From a checkpoint of a small CTC audio transcriber: layers 6.
Rows from block 3 of a small CTC audio transcriber, named by matrix and row number. Rows with one number within an expert belong to one neuron, the router's apart. Each number is 500 + 25 x the weight over its row's rms, rounded and kept within 0 to 999. All counts start at 0. Numbers have three digits each. After the name is the row's rms in percent of the matrix's.
After each expert's rows are labels from the 100 clips, of 14976, where the router gives the expert most weight on average: "top examples" is what is common among them; "loudest" is the band of the loudest frequency at the time of the peak. Only what is clearly more common there than usual is listed. The data: read English sentences (LibriTTS-R).
# router: slot weights (model.blocks.3.mlp.router.weight, 128x192, trained with AdamW), inputs 0-95
# gate: expert gate (model.blocks.3.mlp.gate, 64x192x192), inputs 0-95
# up: expert up (model.blocks.3.mlp.up, 64x192x192), inputs 0-95
# down: expert down (model.blocks.3.mlp.down, 64x192x192, transposed), outputs 0-95

# expert 32
router.64 103:505475557520484514485528493486526533498483503515496488547479470470490541497451490525501481496506533513489508480510500466466535501527510477499539517468448476498521538508467447464513514470496469482516496521502549503451524512506476553495530473494476515549512517520482482542524554505466458478
router.65 105:495460539491466506474523512496545514484478515490525527519489471458498505490442471538475492474504527518489504486515487459471486504520484496503539528499445493500502521495477498483497507443542522510546475514528528484470504519513460544516500452515508516549496464505480476540528535487469457478
gate.0 092:459497482507507479488517478484466533488494485482500506460535529452514464516447479512487499461541520572524488483450496535487490496474504518517491504486474467493509536497488536502493493523520480499482507483521522519502492539488521479506480489475507525494514502487517516557477480507518436466
up.0 099:502497463512515488507517459484465521506514468479537465493503552464484448518432485493497457468512546548528500475494496531486520513494496493539462526474480454495502536522479515548486461481486496504460519507525509490489548537474502510498498504480504511514511511524504530534449477524504429503
down.0 094:515451488497481533523445553526498547489458544490483498532515480501476528511501483454506519526493482483487449522522481533514485451494525529524524520498508496459462515462516530465477467504496457502487484510520520481471484447495431485498507510484531499486483468517520476508528503473510535481
top examples: the word "you"
loudest: 250 to 500 Hz

# expert 47
router.94 096:549511531523536521501509505526540505467462442499491509487483457507544528525457493469492469512494495479437492490497541472482502486528530476523469520514467482499499504488465507516470485468483491489492478514511542495476510491475464501498518490524511484498512511507469522486507521473502536515
router.95 100:564478521491487532539495462505540485479506475500485511491499469519562506539465485466446489552518512453472491503483531519486505520494487450523498520488477478493485497457475508533525519438493478483501533486499524501505533506481505503484490476502544477504524528530563517472511516488521511515
gate.0 108:517535482560503506514513452513470510496470485453530476491477512490475491508454501478449500524480501537455507513552493488486441531443511485501510470560471433486463517483533503479468492535482514534533518457489505480509465521504501530461519529538487558495492535488470530527474494512499518539
up.0 104:520516495524502500478541457491512520533500493454512512495500543477477524489495507479484515518468525492492492492552495511490448505466509477516485445546474442469468528469534501467490496504503493519504487480492533501537474482497489561463509513533469554468500546498446532505479530532480548541
down.0 109:504540482485490451501466509484510480537530476502517486546492531471515510480485476523500506527550525487457550454474449509547531468478521520472475486500460500489510561492473496477520524497444448455453496523452527510511483545546527470515493503489476481533509504476509465503484496472506536491
top examples: the word "she"
loudest: 2000 to 4000 Hz

# expert 7
router.14 100:513492517511498519538521498490465512539497542497488535504484459477522481455515517493496483474495464489498579511534512525548516540506488558445525525515524541511493528556478561472520487496465474559490526487487532476470513497549481534477489508527469497504506485542486518479474482491502489487
router.15 094:525505516528527532534498505518477475572495527505521531494513465465534480476507541537468501471492450479457553507498561530560513539473486512461525556517506547481487509530496551497497484509490473534463524473520507509482508511540462516438503482526511476485528472506478476511444517483499476483
gate.0 084:498525518438500477465493507484527482479477495566510528510516524502517471481485501484488462513502473456514477537509481520500474477483535485500472487523493503495525507491470500506519511524469506475519506491484492517476516519475526479494498444471534484520478505468451511530503571474520487463
up.0 087:520476497469449462525490476492515459475504488551489502492498522465473466506473497514549514454513493496482501483472475489485505509491525533455500461496475482509529506483512479464539503541508504478471479502517511509468466495482518493499507511520492522493497498505502515507519555453548475481
down.0 085:523458498490497516496502504516488444465498459519496456553498449532489462454484511524489480498528465492514461542511488547484488465481482505479519534487488478497475463475530507545474539525512554504528526481509479538491483490444500495473497495510505504483503522474513459535546471508522507455
top examples: the word "other"
loudest: 500 to 1000 Hz

# expert 11
router.22 102:505498505477525539498516460479507547542502481494539532478534470489542481475518502515511472491472484436460480551496538482529508509520479476453502485508540554509535518487466545497517494450535505504501466505469496520497481481514483481503481457490518485490534496571506505481481497512472479490
router.23 100:503524480513513508481515487478523519515469498478503527479504476508544486482510508510510449507500454489498495567493518496518483533494453508484477510523485532454532530513515519478527512499537475544472534470460476500515507486531496500444455467483492507506537544511546503510506464480468512456
gate.0 108:475479485545570493504485558506495496503505518513514490501529505522543494495474496454517485483553539540464497532511498500497533463498514501437529493473518492482503493520473506495475486477455542507509487504510520468497515469503490444480520520479521493487520503488490460499476501574555493527
up.0 102:481470498533561489520494552510481513506519514550535534533519487501521512487494507486535455481529516536448490525517484515520524487459518482449517487483504470508507497517501533466467487471470512508521494489522521461490511488506479451512509514482523499495492517491479469494516519557571496544
down.0 103:519483542525555519516508530566536536514490500484512476496482503484528496485535484514491472525496506517534482484491490509520522507486535515500501499492445448524527526496545470464499492506529488507492511484495490518548479467517499537541465512524504519484519515492505517460518528513503525534
top examples: the word "away"; the word "way"
loudest: 500 to 1000 Hz

# expert 16
router.32 097:515514473504511536478557478496487500491461485521507491452485458478484501446447493463512492493484514513506451495533531526502515501480458481481549471515500494504479519470494489497501504479518529525477491522505499480514477508492454501506470513522462514526523496532525487537507509459508474474
router.33 104:452484503506538522470563486510481513546479491480519488470491495461515506466482494467495543467473511547494476482534495493453509497485492490472512497509492457550485478509486518496478499484559501499524488512514504502505495524489458494520490533469487491499487503519470486448513518463503487470
gate.0 100:463517503517489502459494505527483474483524533492478517459490496506523508487490523479524475477543491489487487548485496503517523502507505488477485510505520515526502512510520517497488509481535518521542532535505535534484480485463539487472506496472469483486498504456497524475500487501518477478
up.0 098:506532528490485468503536508518489553503496521526513484504547466524504512516535508515489486484455479519476529460484550482519469446510490509500474514552518447460512476508503471526500476499523483489478517449481505488530486469523492505490515492490538508527531469501494552477517482501509547537
down.0 099:500496523484502497511505524523523481526467476477566516496470528536468511488485483492488510527454531485506487492477484463527520509528507493525506456519526487552497529471486467489486527494527516486465553464487520512551504465530522499535520467517507526508552487497546527473479462522493536531
top examples: the word "but"
loudest: 250 to 500 Hz

# expert 14
router.28 100:518452515527494501526519458525532515482449543487489475502476507524497486529456479504532495485515518470524479535513494500486500527520493511515465479516451538476536485485518508505513522534530498518504510465467464519488477513526491544519520509516505466534504538508500470538518525515465493493
router.29 099:519450541529516498500507467535521528470465508521486509522535481503493496497465499483544477458561516483548484527524510519492511495528500488519524493533485546480482478495532506483497518495513485508479481478461457475509480473482489557519482526510465474512514529510480502529515497535494507503
gate.0 098:536463486512473541510496518533520463438475452534508503469464498567524497473500509526485521507489473508462487508468509494481467456523498503486474568480533474510522522519486473527486480501524481499490509514450526490504515525523499478505527505485500474530500506520498482509459512532502478513
up.0 094:448531511484537461470470470485484531567518510457500512528555474447479496499515473447506467505510533468500510507536483534539519540472508490472496436487496500487491468473524549467532537494512535507510480519518506529506503486496512505471497477494484536474486537486525504500521467495514508479
down.0 095:527550502435455520442469552478557492493504520506509528504467482465521503492526487530496489526494515482505530467485495517484506485479510472480533458442503512517484475504463522503512487526505520530527536458504487485493492485510474479518519478517539489536445492481542497509490511570470538509
top examples: the word "to"; the word "you"; the word "too"; the word "do"
loudest: 250 to 500 Hz

# expert 33
router.66 095:496525502491489461472537465475495534494497546476514511489523489455504462484513519470491456484540482481482486547500496465486513507512502513469528517536504531482518520477493527463512513504492507533528477527485528472506504513549524516457463454460493493510531540546531519520510462501464450464
router.67 120:521524466482528480486496430476518493478495537478499486493506507440541465480467514494482452493547464495489508520523499457492520517543512522461497510537504532449529524480489551475523523510551492518494496511492508463498500491512498508478506456505505521507520536523543523511511453506478484491
gate.0 087:496559464495515525506522544500492497532487522497497489521449534515474497525454445477498540522462447474514480490505490487521522505532529501533442473491505492506481569526460493490499517514477525492501489457507521471495502478515478517517470486475499497509513514536527482516486510449494519490
up.0 093:492533455521511486527510524483463511491511476525466477509474504486494498508472495534479532512480504521502470534541462540512492506508511467528480487512503493507500504531459486511527509485488534520534471461534521443514503533547488503485482476464503500473544526531522517504505510466488519513
down.0 104:500479489505498465492541526502521485503494484475509498457529512494507488494570486503514484489509505521505474472509480516456480462493472527473492457512452524481508499472494456467534515441518472495491489517485510494473473479475541505505468451513486489513466467519464522503494520501506448498
top examples: voice: female; the word "but"
loudest: 4000 to 8000 Hz

# expert 46
router.92 092:499526508487538491516527526511499476516536488463525523482497511454518484530482462528507517480481552525463499488507479515467524503522479539478526505495464485477527497539534539500514509479449472515494506520507536511475479498547535515493481468456544498482471535518473466447484516469479499475
router.93 101:523495514503513509560517516511484512512524501534545535471506535462512485559481470514486481488488539515470497468510484506492537484494497473476527497489478496539515530535503489487498546455468513499485474506517499542499483494503540493492534470505550524502447530526484457496473497483529507523
gate.0 123:492510455516509501498470519485497509536524547520525509549510469530551487488495512514502477507468527478513485489499520522509527510485496491501507481463519509471485498516515522517496491476489523471471492520531483480457570527498464497512536500516519526537528481499501465485464550492530493460
up.0 129:496492554478496501495498490522508479459462467483470481431520523507459526510482484488516516475541491495500509554521477481487482486544543481531464506546512483514493487470478501496518516516502510518518507487474503524506468526484536505481512496514476470496500528490472501507519464533428493528
down.0 105:541529476476498499494513506481506493509514560469523517503487479482518480456531495525527483501501518489488488476487525494519506503490546536474514507504473483497477523497497436514505476483499544503518474564491514477477450442525496542500527523510497518515492456532484526514508517469509480476
top examples: the word "was"
loudest: 250 to 500 Hz