Weights of a small CTC audio transcriber: arch conformer.
Rows from block 2 of a small CTC audio transcriber, named by matrix and row number. Rows with one number belong to one neuron. Each number is 128 + 32 x the weight over its row's rms, rounded and kept within 0 to 255. All counts start at 0. Numbers have three digits each.
Before each neuron's rows are labels from the 100 clips, of 14976, where the neuron reaches its largest size: "strongest on" is what is common among them. Only what is clearly more common there than usual is listed. The data: read English sentences (LibriTTS-R).
# gate: first MLP gate (model.blocks.2.ff1.gate.weight, 512x192), inputs 0-191
# fc1: first MLP up (model.blocks.2.ff1.fc1.weight, 512x192), inputs 0-191
# fc2: first MLP down (model.blocks.2.ff1.fc2.weight, 192x512, transposed), outputs 0-191

strongest on: voice: male
gate.302:115084103111160133115120140091108132136150188067101148079143072131138123161134143136066117135168120171165119120123076108082123109164132149140103159200134115128170175093087113142087109143147150129118154126141103136208127170139145142088104096090174173115110107111142094044156129181114111063112145093155132099134144135130092068212114147132143118101109138172119206095152141142142080105037113133092147131168131146121148074081180119172117133195133131102159140100130144119210115094110092114170164134148119140100132120145073158130127112095208116142092087134138111084208073115121110127
fc1.302:166091122168165089095194172136100107198129114148127153119152135106083124127116166104117184117158090131113112100148102130127114118149122149061120141185125139157116076145147118130132099126109155157141114124154152074111078104150202132167140134102140107111120118152107119097152136166180137084137091100166137119137149163104076096178159097135113159140187185160067171034114142090166071075096141185155141155090152125132169152109157107086110137149138122160104139169163131071154136134126167171100187143181141148092203110134068108048085162095160080093095068129168122121158111086115146121
fc2.302:067138128090132128154192128099115112105084146153107129190108127118058082079111127116140174125143144082132099147147175145139111102154185137071088119161136085144136190086133064185114133110124133133119147136081116114089102108162129141102117125122072123125104155099104148204185168128125154072092157126225132147089154144140121069132124132142172080148082169156165139089119171145180182150112142194063157147099150116162161087105120167145158145101165084123134123148111111086165149121172129142177092170205098126140148133127078100108085119167080139129190114131155131104174144106130115181

strongest on: voice: male
gate.370:090090102125167085105135124169111119184163085150112109128121129106116147097165142149086107062147181154150108131130138096091185114128106130132082108102106201113137112176120094112116156128123125080093132116127149113165163159126112121148089190124102116162095107158093132163117060073138144092159115141133090120147161149167126141119124205122159185146193090163167116123104147114119163189078137126042111132173147082143184106086197161117134083093099131173128135123129130116174116098106151181152174177121123118019161098125109125081163133132188165113120128110109048075095128174105135138
fc1.370:168161111120166149134115132137100122114155153140176080102154190090161101191114140092205135163171107111111130067125166097167083166151147122126117115163144104147115112134165150178121156183133132154144118151122135136144080165143119121121098087124193210119199133075220121112141119139095191174103174198132148128101103069118092119156068132130121081126093148084144133138141105165141133119142117082113186192153130161152139150114156111148094187084136124082140183127149131114136102072187109096120081133076088140144135105148130065155130143140069129087074094130156146103137137162170156088
fc2.370:158179159130151130190109087137133160066147131147103155110169083144189092134117145099127161158174113070143124155078146149118110116082162151148204106148160108098136132118128171145176063170144077134177067131149136138145165141124132171100139052075139184149111171137125185190174145097110082147116112183096169120114134181139126147104124049133135141146112104129113104087175122150074097127125122126138152118124170167123105134105154116096129052134162122113130039129161097142133114137101093121116090112141142137147055170156109168155106146139109203123142184104079126097134154099107048134

strongest on: voice: female; the word "you"
gate.369:101108179116091184142114100146078118117134134166124161102142155125138186121084155166201089158158137149125100141089158074102140129116167168130144164103142193206124091142133119098164127075120126201111148088133075026099121095096088108141105170137102165124090147103089112130155106168139086083132177148056107088201104110035086134139095134122086134173155134144145153169162112116092117127178147129088120131120108089123122054148180080084148119107107120138120113172168104108137103130113073103104137157189127130121071111155119164151110120098112141142088110109108114078100102114159163117
fc1.369:117127148121128128103118148175075132156094142097117076184182097105127112125134135165149106128137149119097111169129145131111136117112084078134115091084082147125119149112078113076096147075128071105120136123070113096148112176109092150134097151170149159103164125126080118120121152136102050124178171153131136097148209097098120203091120145152120134165142142139116220117112124104100169113170169172049128157160156106141085089157104177124107128126119098090172125173158063137169176119139128100085125141149149141217014163166136175152104144139117144110158161168101088126141080080142114130
fc2.369:191112131165196084150191068133153154106123139167153124065129105125102127122121087094189146166135123154111162060178153098135138110146102065123110126098111125155107129121154129118187107151111090095141031103135104134102108118082117176133136111104109182146101126129156138187123169104121146128107148132186162126082121157134170127098077129154042122133126140189114180100166130179132159153081080152154151175121113122119117084120146152123034088113180180160122158146093101120170138071102089171061144158108093107146177168180102160174160125100139151113144112147150118153131168128114104106

strongest on: voice: male
gate.46:105114128120136113106168101141119091208095077057157137102161120112156082127128143119054109128111119137102108114129124128129167126094121069149118109152105150139119155090121145096117110109067163126165126133131103120197067117124139120156166102177122162182078085064151129120137136095160115076112180142141116129135151106220203120096148078143070130113128117116143101149093156022113159123102089181074146105118114143106142142197151141120170112195155126139072165099128145158136215130157148104094084113117170157143094121130145145099177150070127116175150137095134164148077148091141123176
fc1.46:141174153119161146090153143151156066136169097098096176126128110174181114129166119142076136096132059113088095169124152134185132164120122125167087089176155170109132133091181144149104121111074125075146128121135083115182080081168099108143119119194076119143094125100118169090093094086163076070097105136117137136117175110163150088124149087137084137088123160135119120118118119065132134159136095175107111142075105133118092109189092158094120170148167115152091146120108092122097193091159140098164118076078147163171146089104138181099175165128137152116140170112144148173089128113217197113
fc2.46:149143117156126108181128206128122135166080130128103148117160156117053153089160140111168155126155195123111140127099141060106123190132099145068138144104171137155092190120116116134150128144125137173151158144098081117135110143167151195092116070123146139144159156140117047092136114116165126114111255112190112114105134172156144140076165104073162104155116119152132148174127179170107156166110097155148132104107152109081085118131132139148094124105117123123157070015143107156140172121181157138097085136172077110117135058119097123123131086114108157128149148147167147101113165104102152110

strongest on: voice: male
gate.352:149102126129134066121099152088071125106142143126146173094139097121117157106138160090094166170126093143095106112150126094131119108086047134160142098109118135193123081181089156114089111125097144145154132148121175166162120129089154138170044120169092110150100168157134126078112136121111144132203135107131139071135117120136130120208053123185111144109110194072117130161151187174120123095124088167169089097108184155137179091104141163151076115161176157100131096072146168136040109173148152069135156082140103104116166106156144105105122094143175097158125104152111103104100138180164158142
fc1.352:160090118152097055165115173080096169075156152097148161139117062097170178128111114137109185146083076166120146106141148132132141090104065123170140117096108157166137092183119157139094150117123159127125129111107157181130087179103133128185096116163085134142140129182151140081088200172142152097193164083125081109106136144142123096196088118200158178135091168111117125166123126129120140105124096115148094120127235118121168123105108159131079142173144083181152099076147122127078140158093146078136192130126120084111094107179095141118119160127125120183130148123097118094077135163131109145
fc2.352:128106104128169155157161115145105103076141132089125178106124113126089096105113097183171162132136107154121108124141091123079162135092179186123154128176160076137186153160140150121145159100085092181116061111086112132141094087115084120146127150097077180144087213126137116155163128158130173159106115119147176190144146194149107073131187094097163160110167134140119122114132160123119170096138098165115141157213156150125114147112172180106190126167136072131124149094128063164152119062125064132102068150165070093152129069078179098147097156091130107107106153123124121166106103113110115144

strongest on: voice: male
gate.398:099142127115160082107144105091217134136092141139088144101149126127127090146094135091113121086079088098138160160133090186118135115123162095116163159133073081133112104095101121108115093153161178124115164135220114125143129213125092151116141131094155171108151125154132100113091138171168113083095124196105134123158095179145109154125123147084169036121186133140109077116121151171129128159114145190155076043169128141107090121147087151057179101099129102119126084079147121180072122144126127104131141174124149147153050165101135187097149143153114129122097162104144157188148157096135094125
fc1.398:134120182146122130105121128127069104049120172195119115126109109147178112112137155090108150056143130147158159205121091126149113140163142130181093110114147131100146127059164081134138132115146142132069165154137132145085144168115138110114138108082167107096197162158118139103119164166119132184108181142128117151141116098128137155143209076125065110131084135098121103069067177128101108121158092094167141100190133135114063137135165121108128085077146108162204118141142085179111115110111105136079086128088120091147092143096132186158136131183056123062110134135185172160152153165127094120
fc2.398:114160194133135173044116177132074092112100116144143147071123163140116141152050183091113143144099140158151128158080198141053133145182112108101095187095119083082164118131147124112136157104103123110123181104100092120150084146134152112111154120126168157155156179140150087088146098081046144120158079121095133154135162131085149136133125126108134119082147140045146085142102097124179092131170181125082138136158074148152134131096075184125145166104142135092126139174181166136144120050131103077099103104139165162132095137118100106081152154142128165122125131049065141124121159121110134149

strongest on: the word "that"
gate.451:070106098130106173146132122147121134138157067091101150108145079133128157137119136162149104106183115104119109151150134167157107161136114078188101124158141115089139127121109153137085121095115164098138132120127178079151167096147162127072130126140162183082132100203141104127097150143111110104082117093074137123069122162150221186090137158150140112126104178060045166095110168118121112108137125038091178186096149121152131159102137145086121145079185104162145134174097095162136167069141158093111109163161155194166112076190110087163146119154107133137150150116129172156137138196127148103
fc1.451:099134117140116118200184086109128089089090161125103122154118143117075176116130075173140127138118120096115088088159140055112133151161124105110133176136128116178086113172176142102180134094148115161091142078122153125122157179143130185165172136192085136143110079094149134059144166100110091151119146130154144144108176094111106089132051105095109125164183109159168141127138160164137157129139128157129108082105153120107158118144142166098144081164149123037117109164151151189078090196153126148106094100147043101094155184115118124133074098129127156076111081104119098145149118056133083097
fc2.451:120121147159107066125136131115093109136092174097130128091138083153075130153129132118063117113058155110118070133122122116079143118098121094149132148092122151130053118076104157093152124131142105140137152132111146073122157149077081138119138157107139138101113126127080132103072115141217115091137104104136126105151131140210177121082105182098158165094136198113201092192159126173143096105104145190124153151124095155108075112150093117175113140117139121124103064097102111072168104148057134135154143067156103095182171087153141082148168127130107097126073110111131165205197133113162161129

strongest on: voice: male
gate.164:141158096141182112090163132152112055123125104157166147124117156146177137131189094156131087066076126129036098161131081129036195130109126120145123171107148157166135094059158158123143138148128119141167197082066120129154159112102145117115104069147133161083110118127172118129131117161122162088129119154097122084185134088099119070138069141144109162141159151127138072083114109088118112135089146083119151089096111176147143157123175126096140125128144160109114117124113123184133135125166141184084058243145122138122106169107139149100055159092099120141145133126137125128080166147118170120
fc1.164:156189150148080099184110152104120187135120112146121126085140085160095115109071168102110119109108072124175162102138131127150123116094144121118149119095164136099168163094149137125101088131183164152143112048098181092148083136187145109174145135090166050128119163123128115125111152143090141078073225165083136117095162191157191139155165141124130115161180086114165133072148170134101138157130154135152143111149161157068144121160180082129148094138115154101101107158059118072138149129160128107087095184154088093111099105167121090098155126155128185145161086173133138094113097080136126170
fc2.164:178028098171104127136080120142169134118180071091122084098135139102082150188133130163142175122146073077128145144124215204144117076141153092159091154142162162134125131147128099126139146111131161106154100135118099048035161170177108099155107133144135143126132086129146120099098115129097170125154172161136157088123072152146120121070151118114129139104159121136087151081122160152165112095181139107159091162118076144085083117138108121115159117163135150152121082183111102107108089103156163107099070142162176073176174078176147130124122052123153151141109109149132151111142152148179112119

strongest on: voice: male
gate.411:149155109118214120104129090177119182126106120096133098136121160107100136092120162172133190121155178138135190136081129191111147109169089115170118150070113180120051103126063125102170133117104114167161120084130149151145127074108168116111148106158111121122153164143132117173149142079154137096135183108103103149156169136067092049123095100165108092118169121152092120112103090111119121141140121107107090093145163116118112079173148189107094103192116138085160131124161152129149143098148150149175138078079083124095071135076163137121172113135114131174144117120071115046039103125126091088
fc1.411:139149154147146113124143106104157154127176126093167119059163135087090107102146155201118162109123087111139167161078153199123166097170132108160165142121106124150139131132105150087101123147091139113122145192174162127102100136112209106147159041149144104176112113107105092129181138113108171172064097120183071061095129160153093093139156137158117096103219137089149083144097144129155102134070114093072144097104166142163145104116159182089139123166107122092088136097128101126144173124116156101160112094127190183116142098083141105132187111112177190132129112146157115060133114107140121085
fc2.411:088112103109151094103113093095120153153137114136140191089126147185164095047122141081064145143055101108114165157151116096106132163139087114168169102155150120140102105091120151156168104161119074077113109109141176167210114124146100096137206196136066117068141151141105096077112113106159098120125100152155092173161143158139061088161149069134132135099114137072112156116085189126179093133175139084102162111116139133106158083155144082055126114128092131185124116145148134142119183140092098102176123111153129122112138123131114039110127089100136199141145126145088120130146143153126139168

strongest on: the word "that"
gate.144:089140110144068105119168224168137105110132159128123134121120090076175143167096123167116081127138107101122120163118117176135147088091093078125145087086118149134099193114110181118112139108124193116109066118080119115172140117139063118149153144085138169106132114149237125097169167149079054156170108131145133060153079147156164094148107128118125143045121167105126099156133092084121139168139154133145097119155132090153158149129121107122104128173164176120119111127179110142125152132133138147125146111144115157134091165178082131154120158056140146107139074210152151126121112148025119135
fc1.144:155175196131196175134152101079222096169086110144097195055099128139075123138126119065103179094101112132172122138081107142166117122091101118096132224081076097132086070170115089098089155139130120128128092132138143160154085085140176152113104123143138155148076119162060169140091111123102102158096126142137166146137092141162067142138151117160108073203120136156083116116115129135092118093150129168102114149093156153130133157138106136141102087142130144187063085077138100134171090128086105103150162146124119138138188108135156142132155141153095095140094118121120159148112158101183099159
fc2.144:126177124141046120197109159137154123146131123096135102221161123151117142115188050110141116154145129115098119124132160116176094138128103103058102088059091123136185175150138068138125121185138126117166139094104150137134135108129107092111103094093072134103131104076184158103089057095139151121142102131091094203099169115102128105131121128092127142111114080129155126183139096137142138136128058127140121126128191134127091125120127142127093076132154136141146097087107148135157132150139132067129159098135170124099095188136184147180109163145121171123195136217124127129114173050181147076