A small CTC audio transcriber, trained from scratch.
Data: trained on read English sentences (LibriTTS-R), 15625 training examples, 43.8 epochs.
Rows from expert 44 of block 3, named by matrix and row number. Rows with one number belong to one neuron. Each number is 128 + 32 x the weight over its row's rms, rounded and kept within 0 to 255. All counts start at 0. Numbers have three digits each. After the name is the row's rms in percent of the matrix's.
# gate: expert gate (model.blocks.3.mlp.gate, 64x192x192), inputs 0-95
# up: expert up (model.blocks.3.mlp.up, 64x192x192), inputs 0-95
# down: expert down (model.blocks.3.mlp.down, 64x192x192, transposed), outputs 0-95
gate.98 095:131137158113101076179114177122147126129110149126146097119086109171105142144115103141102125168168113078145150117140097135110147135185083139095120174134105115174142119143096076155138155139130140177140106102129094094152079041100195154110167126150125096150121136103095113162180149081105126167
gate.99 107:064077188090173087084149153113156178114178117177111131087105125109141117177193151159058132202109162120071113134136152094060121140119053113115127075128108120122130148116155063142145177107108151116131154137133159119161129111134159143112113091121092156084148124110118131193172159150155167168
gate.100 100:113114224143144121124127121130114172141117176079117189124119127100098123123139118110133127127072108170162181170103080065110083169127171101147060154122154140122135145152089188148105063152132156103096147153144106156155131092100089158092083076103077134131121137114122144119119137190123127116
gate.101 097:098137137132150156138148167086062129144150103101122081153060121131130120126185136148088138166140164086148105141116093108140075108165098113086101154079137167128138119101086134172119095126111109133199209114138139192174123110067087092083165144160191111158107098197133123144112120145140047106
gate.102 111:134192114114138096142148034129161135134101137117182142142094117143150171192105177082104151164141158200118128051104110128152158097088128149096136122063132139095156213126083064086128137136147086160137168077126089142152129118087108093078170160137138164194126107153115100146122143140128099138
gate.103 112:217136117132115095048140111183114159163138155109149153151122141135130120129130090153124177093164107120119138108138137137171148127119211165100143117159136113145125172110177086169122141127126126171155126093167145131088139104157132125153127129075138097079113123143136122120156149098129076096
gate.104 098:077084146171155135130110178119126101150158130152064134138093146098090132196160119118126074133158184116144096136183133146094115131107139143127090160177129133133146099116038143142094065117115099076117081089146125179110092126151142117145120122166136165130187131130025087121174099184086073138
gate.105 106:141149159103104153118180122053084131114153140164170122080104149136169163065163049133127164094140083137093136095160106105103132173098150147108129131147109105146084098129150097098175170093125136073124104108086070105110074174133149179106100128121132113145148106127126140116127118150119168124
gate.106 101:106126165096176077100116138146132126170131122130129119143097087181127144163139112120136179142157102130178150146072090076202140132197091113152073155148185191151198081127114116123163153161119165183085116154108081070126165180116127112139118160149117117120118079132132085115119156170123180118
gate.107 100:117089145132136081136076137119094098086173094118100142126106107081168097113174096107104137129163099163139127122056153105168173181069109154083108110132113154115122140113133134172154160126101156112119138163139163105088104115068069135143181135099182105135093096118159130171122149100117063153
up.98 097:113109141101131069173112162101151128129112145126176117083099128154140185137137090151110120135155133067128143111126095125141124124181057115063132135139128112159133103143106080178123164105160127157105130134122121112125119095107163157106173132187139090172154122122095115167179150080124115193
up.99 103:193156078165089150153122119150079079133066143121138117167134125169140168109065120105196153074142059169201120140124114180180137141127177118137118197096160164132136111128102167104105108149127089137158091112100100125083145146134100116126118153133154067157126131167113120085069083105103117096
up.100 093:129125200173133094129124151124127163116083141078146159175143102095119078093141100091130139080088143189178203166112105083089125165123141094130071191134137147069106139128112160170113055140134174076083146158146080142141139116118153138074097101137074162132150130123080174155117154186139109126
up.101 105:137124105123149083134139119149162140128108111157117065169183117113094117160120100081214122065137119145100170096182138128153161145160176105105076087164126065153138139109125114125116156107119122107120050172103108108131102117153184146212126153142093162093085186068121132113144120118134173106
up.102 107:130177118127137120114169081119123118146120167151187183129108145148153164197104167105100188156155176185141140061132105143149142125125160187121119128076141118095149195116125081087106106137154056172109170084139117152138120088067092108106158151105144178173143099181168091110136112145155101147
up.103 113:097152124135101125092126106112135082138118126106185147142107186107131095157164080175064138140097100111131144104098112091163132166139132148104134146144096167157085126153133113128161123119134139131108177154144126121121096179109169108182130166136112126162197112183189134093081166129054094151
up.104 100:112161113094207174143092104162147138115162134149175089170156079137154119073094087099187150124128136132159132118201124122180092146136188146074108166169134098092105066152105179166130112123200141134173146127102104175168097103121115115157132142155158138119092137095098115145096138118160173137
up.105 103:134141159143116129140059112207129109124140125070045138141154149102104117163145181102113107141122172168167171154093158156149122069199136111159126141111104195128187187109144121161129083155106130153126150147147177164135166099106105146139145102120105158166148141150135145131129116043160102148
up.106 097:078118179117152064075101055121117110177140155106099110118067121148116140147144099070135143134152104112141122144118091102171137154179098076147099162153186147174151112124143150143129130140134127172082105104136092083149179121096120109156106159129089146090082100099128117139151121212127133106
up.107 096:149106157161129123131178029124140106156117181088118102129156144094116135135060175116116154162094149125164136143165046107087065089144129096190148128088107096170142102133133148064127123139128057152090130104143119191155130146142120127108068119151121091175180143130137129096108097118102111158
down.98 097:159122110126109121129100143112144189100110121085129113142101112115125198119129120202150100161130170062112102141108111066133167109062146097090146092103141110141096149134136164120100111082114187184164151112148125144095097093202132104109156131124115124038124107180121105129148165121125152172
down.99 103:112163105127124145149115123160106090132132135172103124145104128121047116109121102118139157176145174136142144078174119133089122107142106156154120166117133129153134065109063103134074119120130099112193138176105131139116154120151081144137122167108089117203109172163177137158074080103077111059
down.100 107:137139107150082119114093162173133152154069155141103133134130094179109103123128156130146047148099169158165165133174145147120135083119099122118146139136098140115156166080093098105114104093166063095130129153129084107127105065158150123111122129105093133121134100145116135161149162085173136126
down.101 102:131083043157118115097129121075159160123148179160110183074121098168158136127102072142121121137112095136068126085152111098127112098113130090156121183065129156179071123147114147072133121112168114173104150102157165126160111159135125067081174152113163080091128153081124128101162118152142133145
down.102 111:146165160171158136131125113125180071110145118093109148179152134151109114150178131170083141176047103155094116159141074115190106102161143092110081117119106143104152150182160141093147117050120169122157136185180173140090164091139118109051162155134160117144110069151120061073109113123136146106
down.103 108:120154149107106110129152102068146112125120096090082152130100111147182155153089097052134085128084097140084110110091091118035064103173123121103146056133157171129119177089120160106152157084128149127103079103112168121114079096141141126116138127132135151141104086118126111119145087116113144093
down.104 104:100125100146136068142114128102204140145110141182143106099102154158157127119167142167131122111095131148188107107135130181172134116115114169113120140163157144097099109121134185099214067111211122151150108183139140121133148109120153156143125091223122127157157071167131205095122106102144139180
down.105 096:132132090198161043129057193140119155127117165132076153172108184116103105139165115156123141112115156131139095118145122075131119108145135094131162134099110123117146089132136115092108228148116108117127156103099150099105143122103085115130111148086171075068158120130182143080109145149153134169
down.106 099:121134101140132147107159095114144130162174150174218099137075132080087134091120139140085139181152188194106109127131103132121166107130139100110125139118127162157043119101109185120105128096130135149107099128107141137133139131161148080174122194163133093090117091105174133151165083138146158098
down.107 096:149165104134037140138152132134126232155122161174157146108119158200107086112041157072072177138117150134183137159075098037153144119129118146066079226120107169145141107194115065096147119112152163125115124076121106143103147108131079078160177122113129158144130127135118126179131138138143170156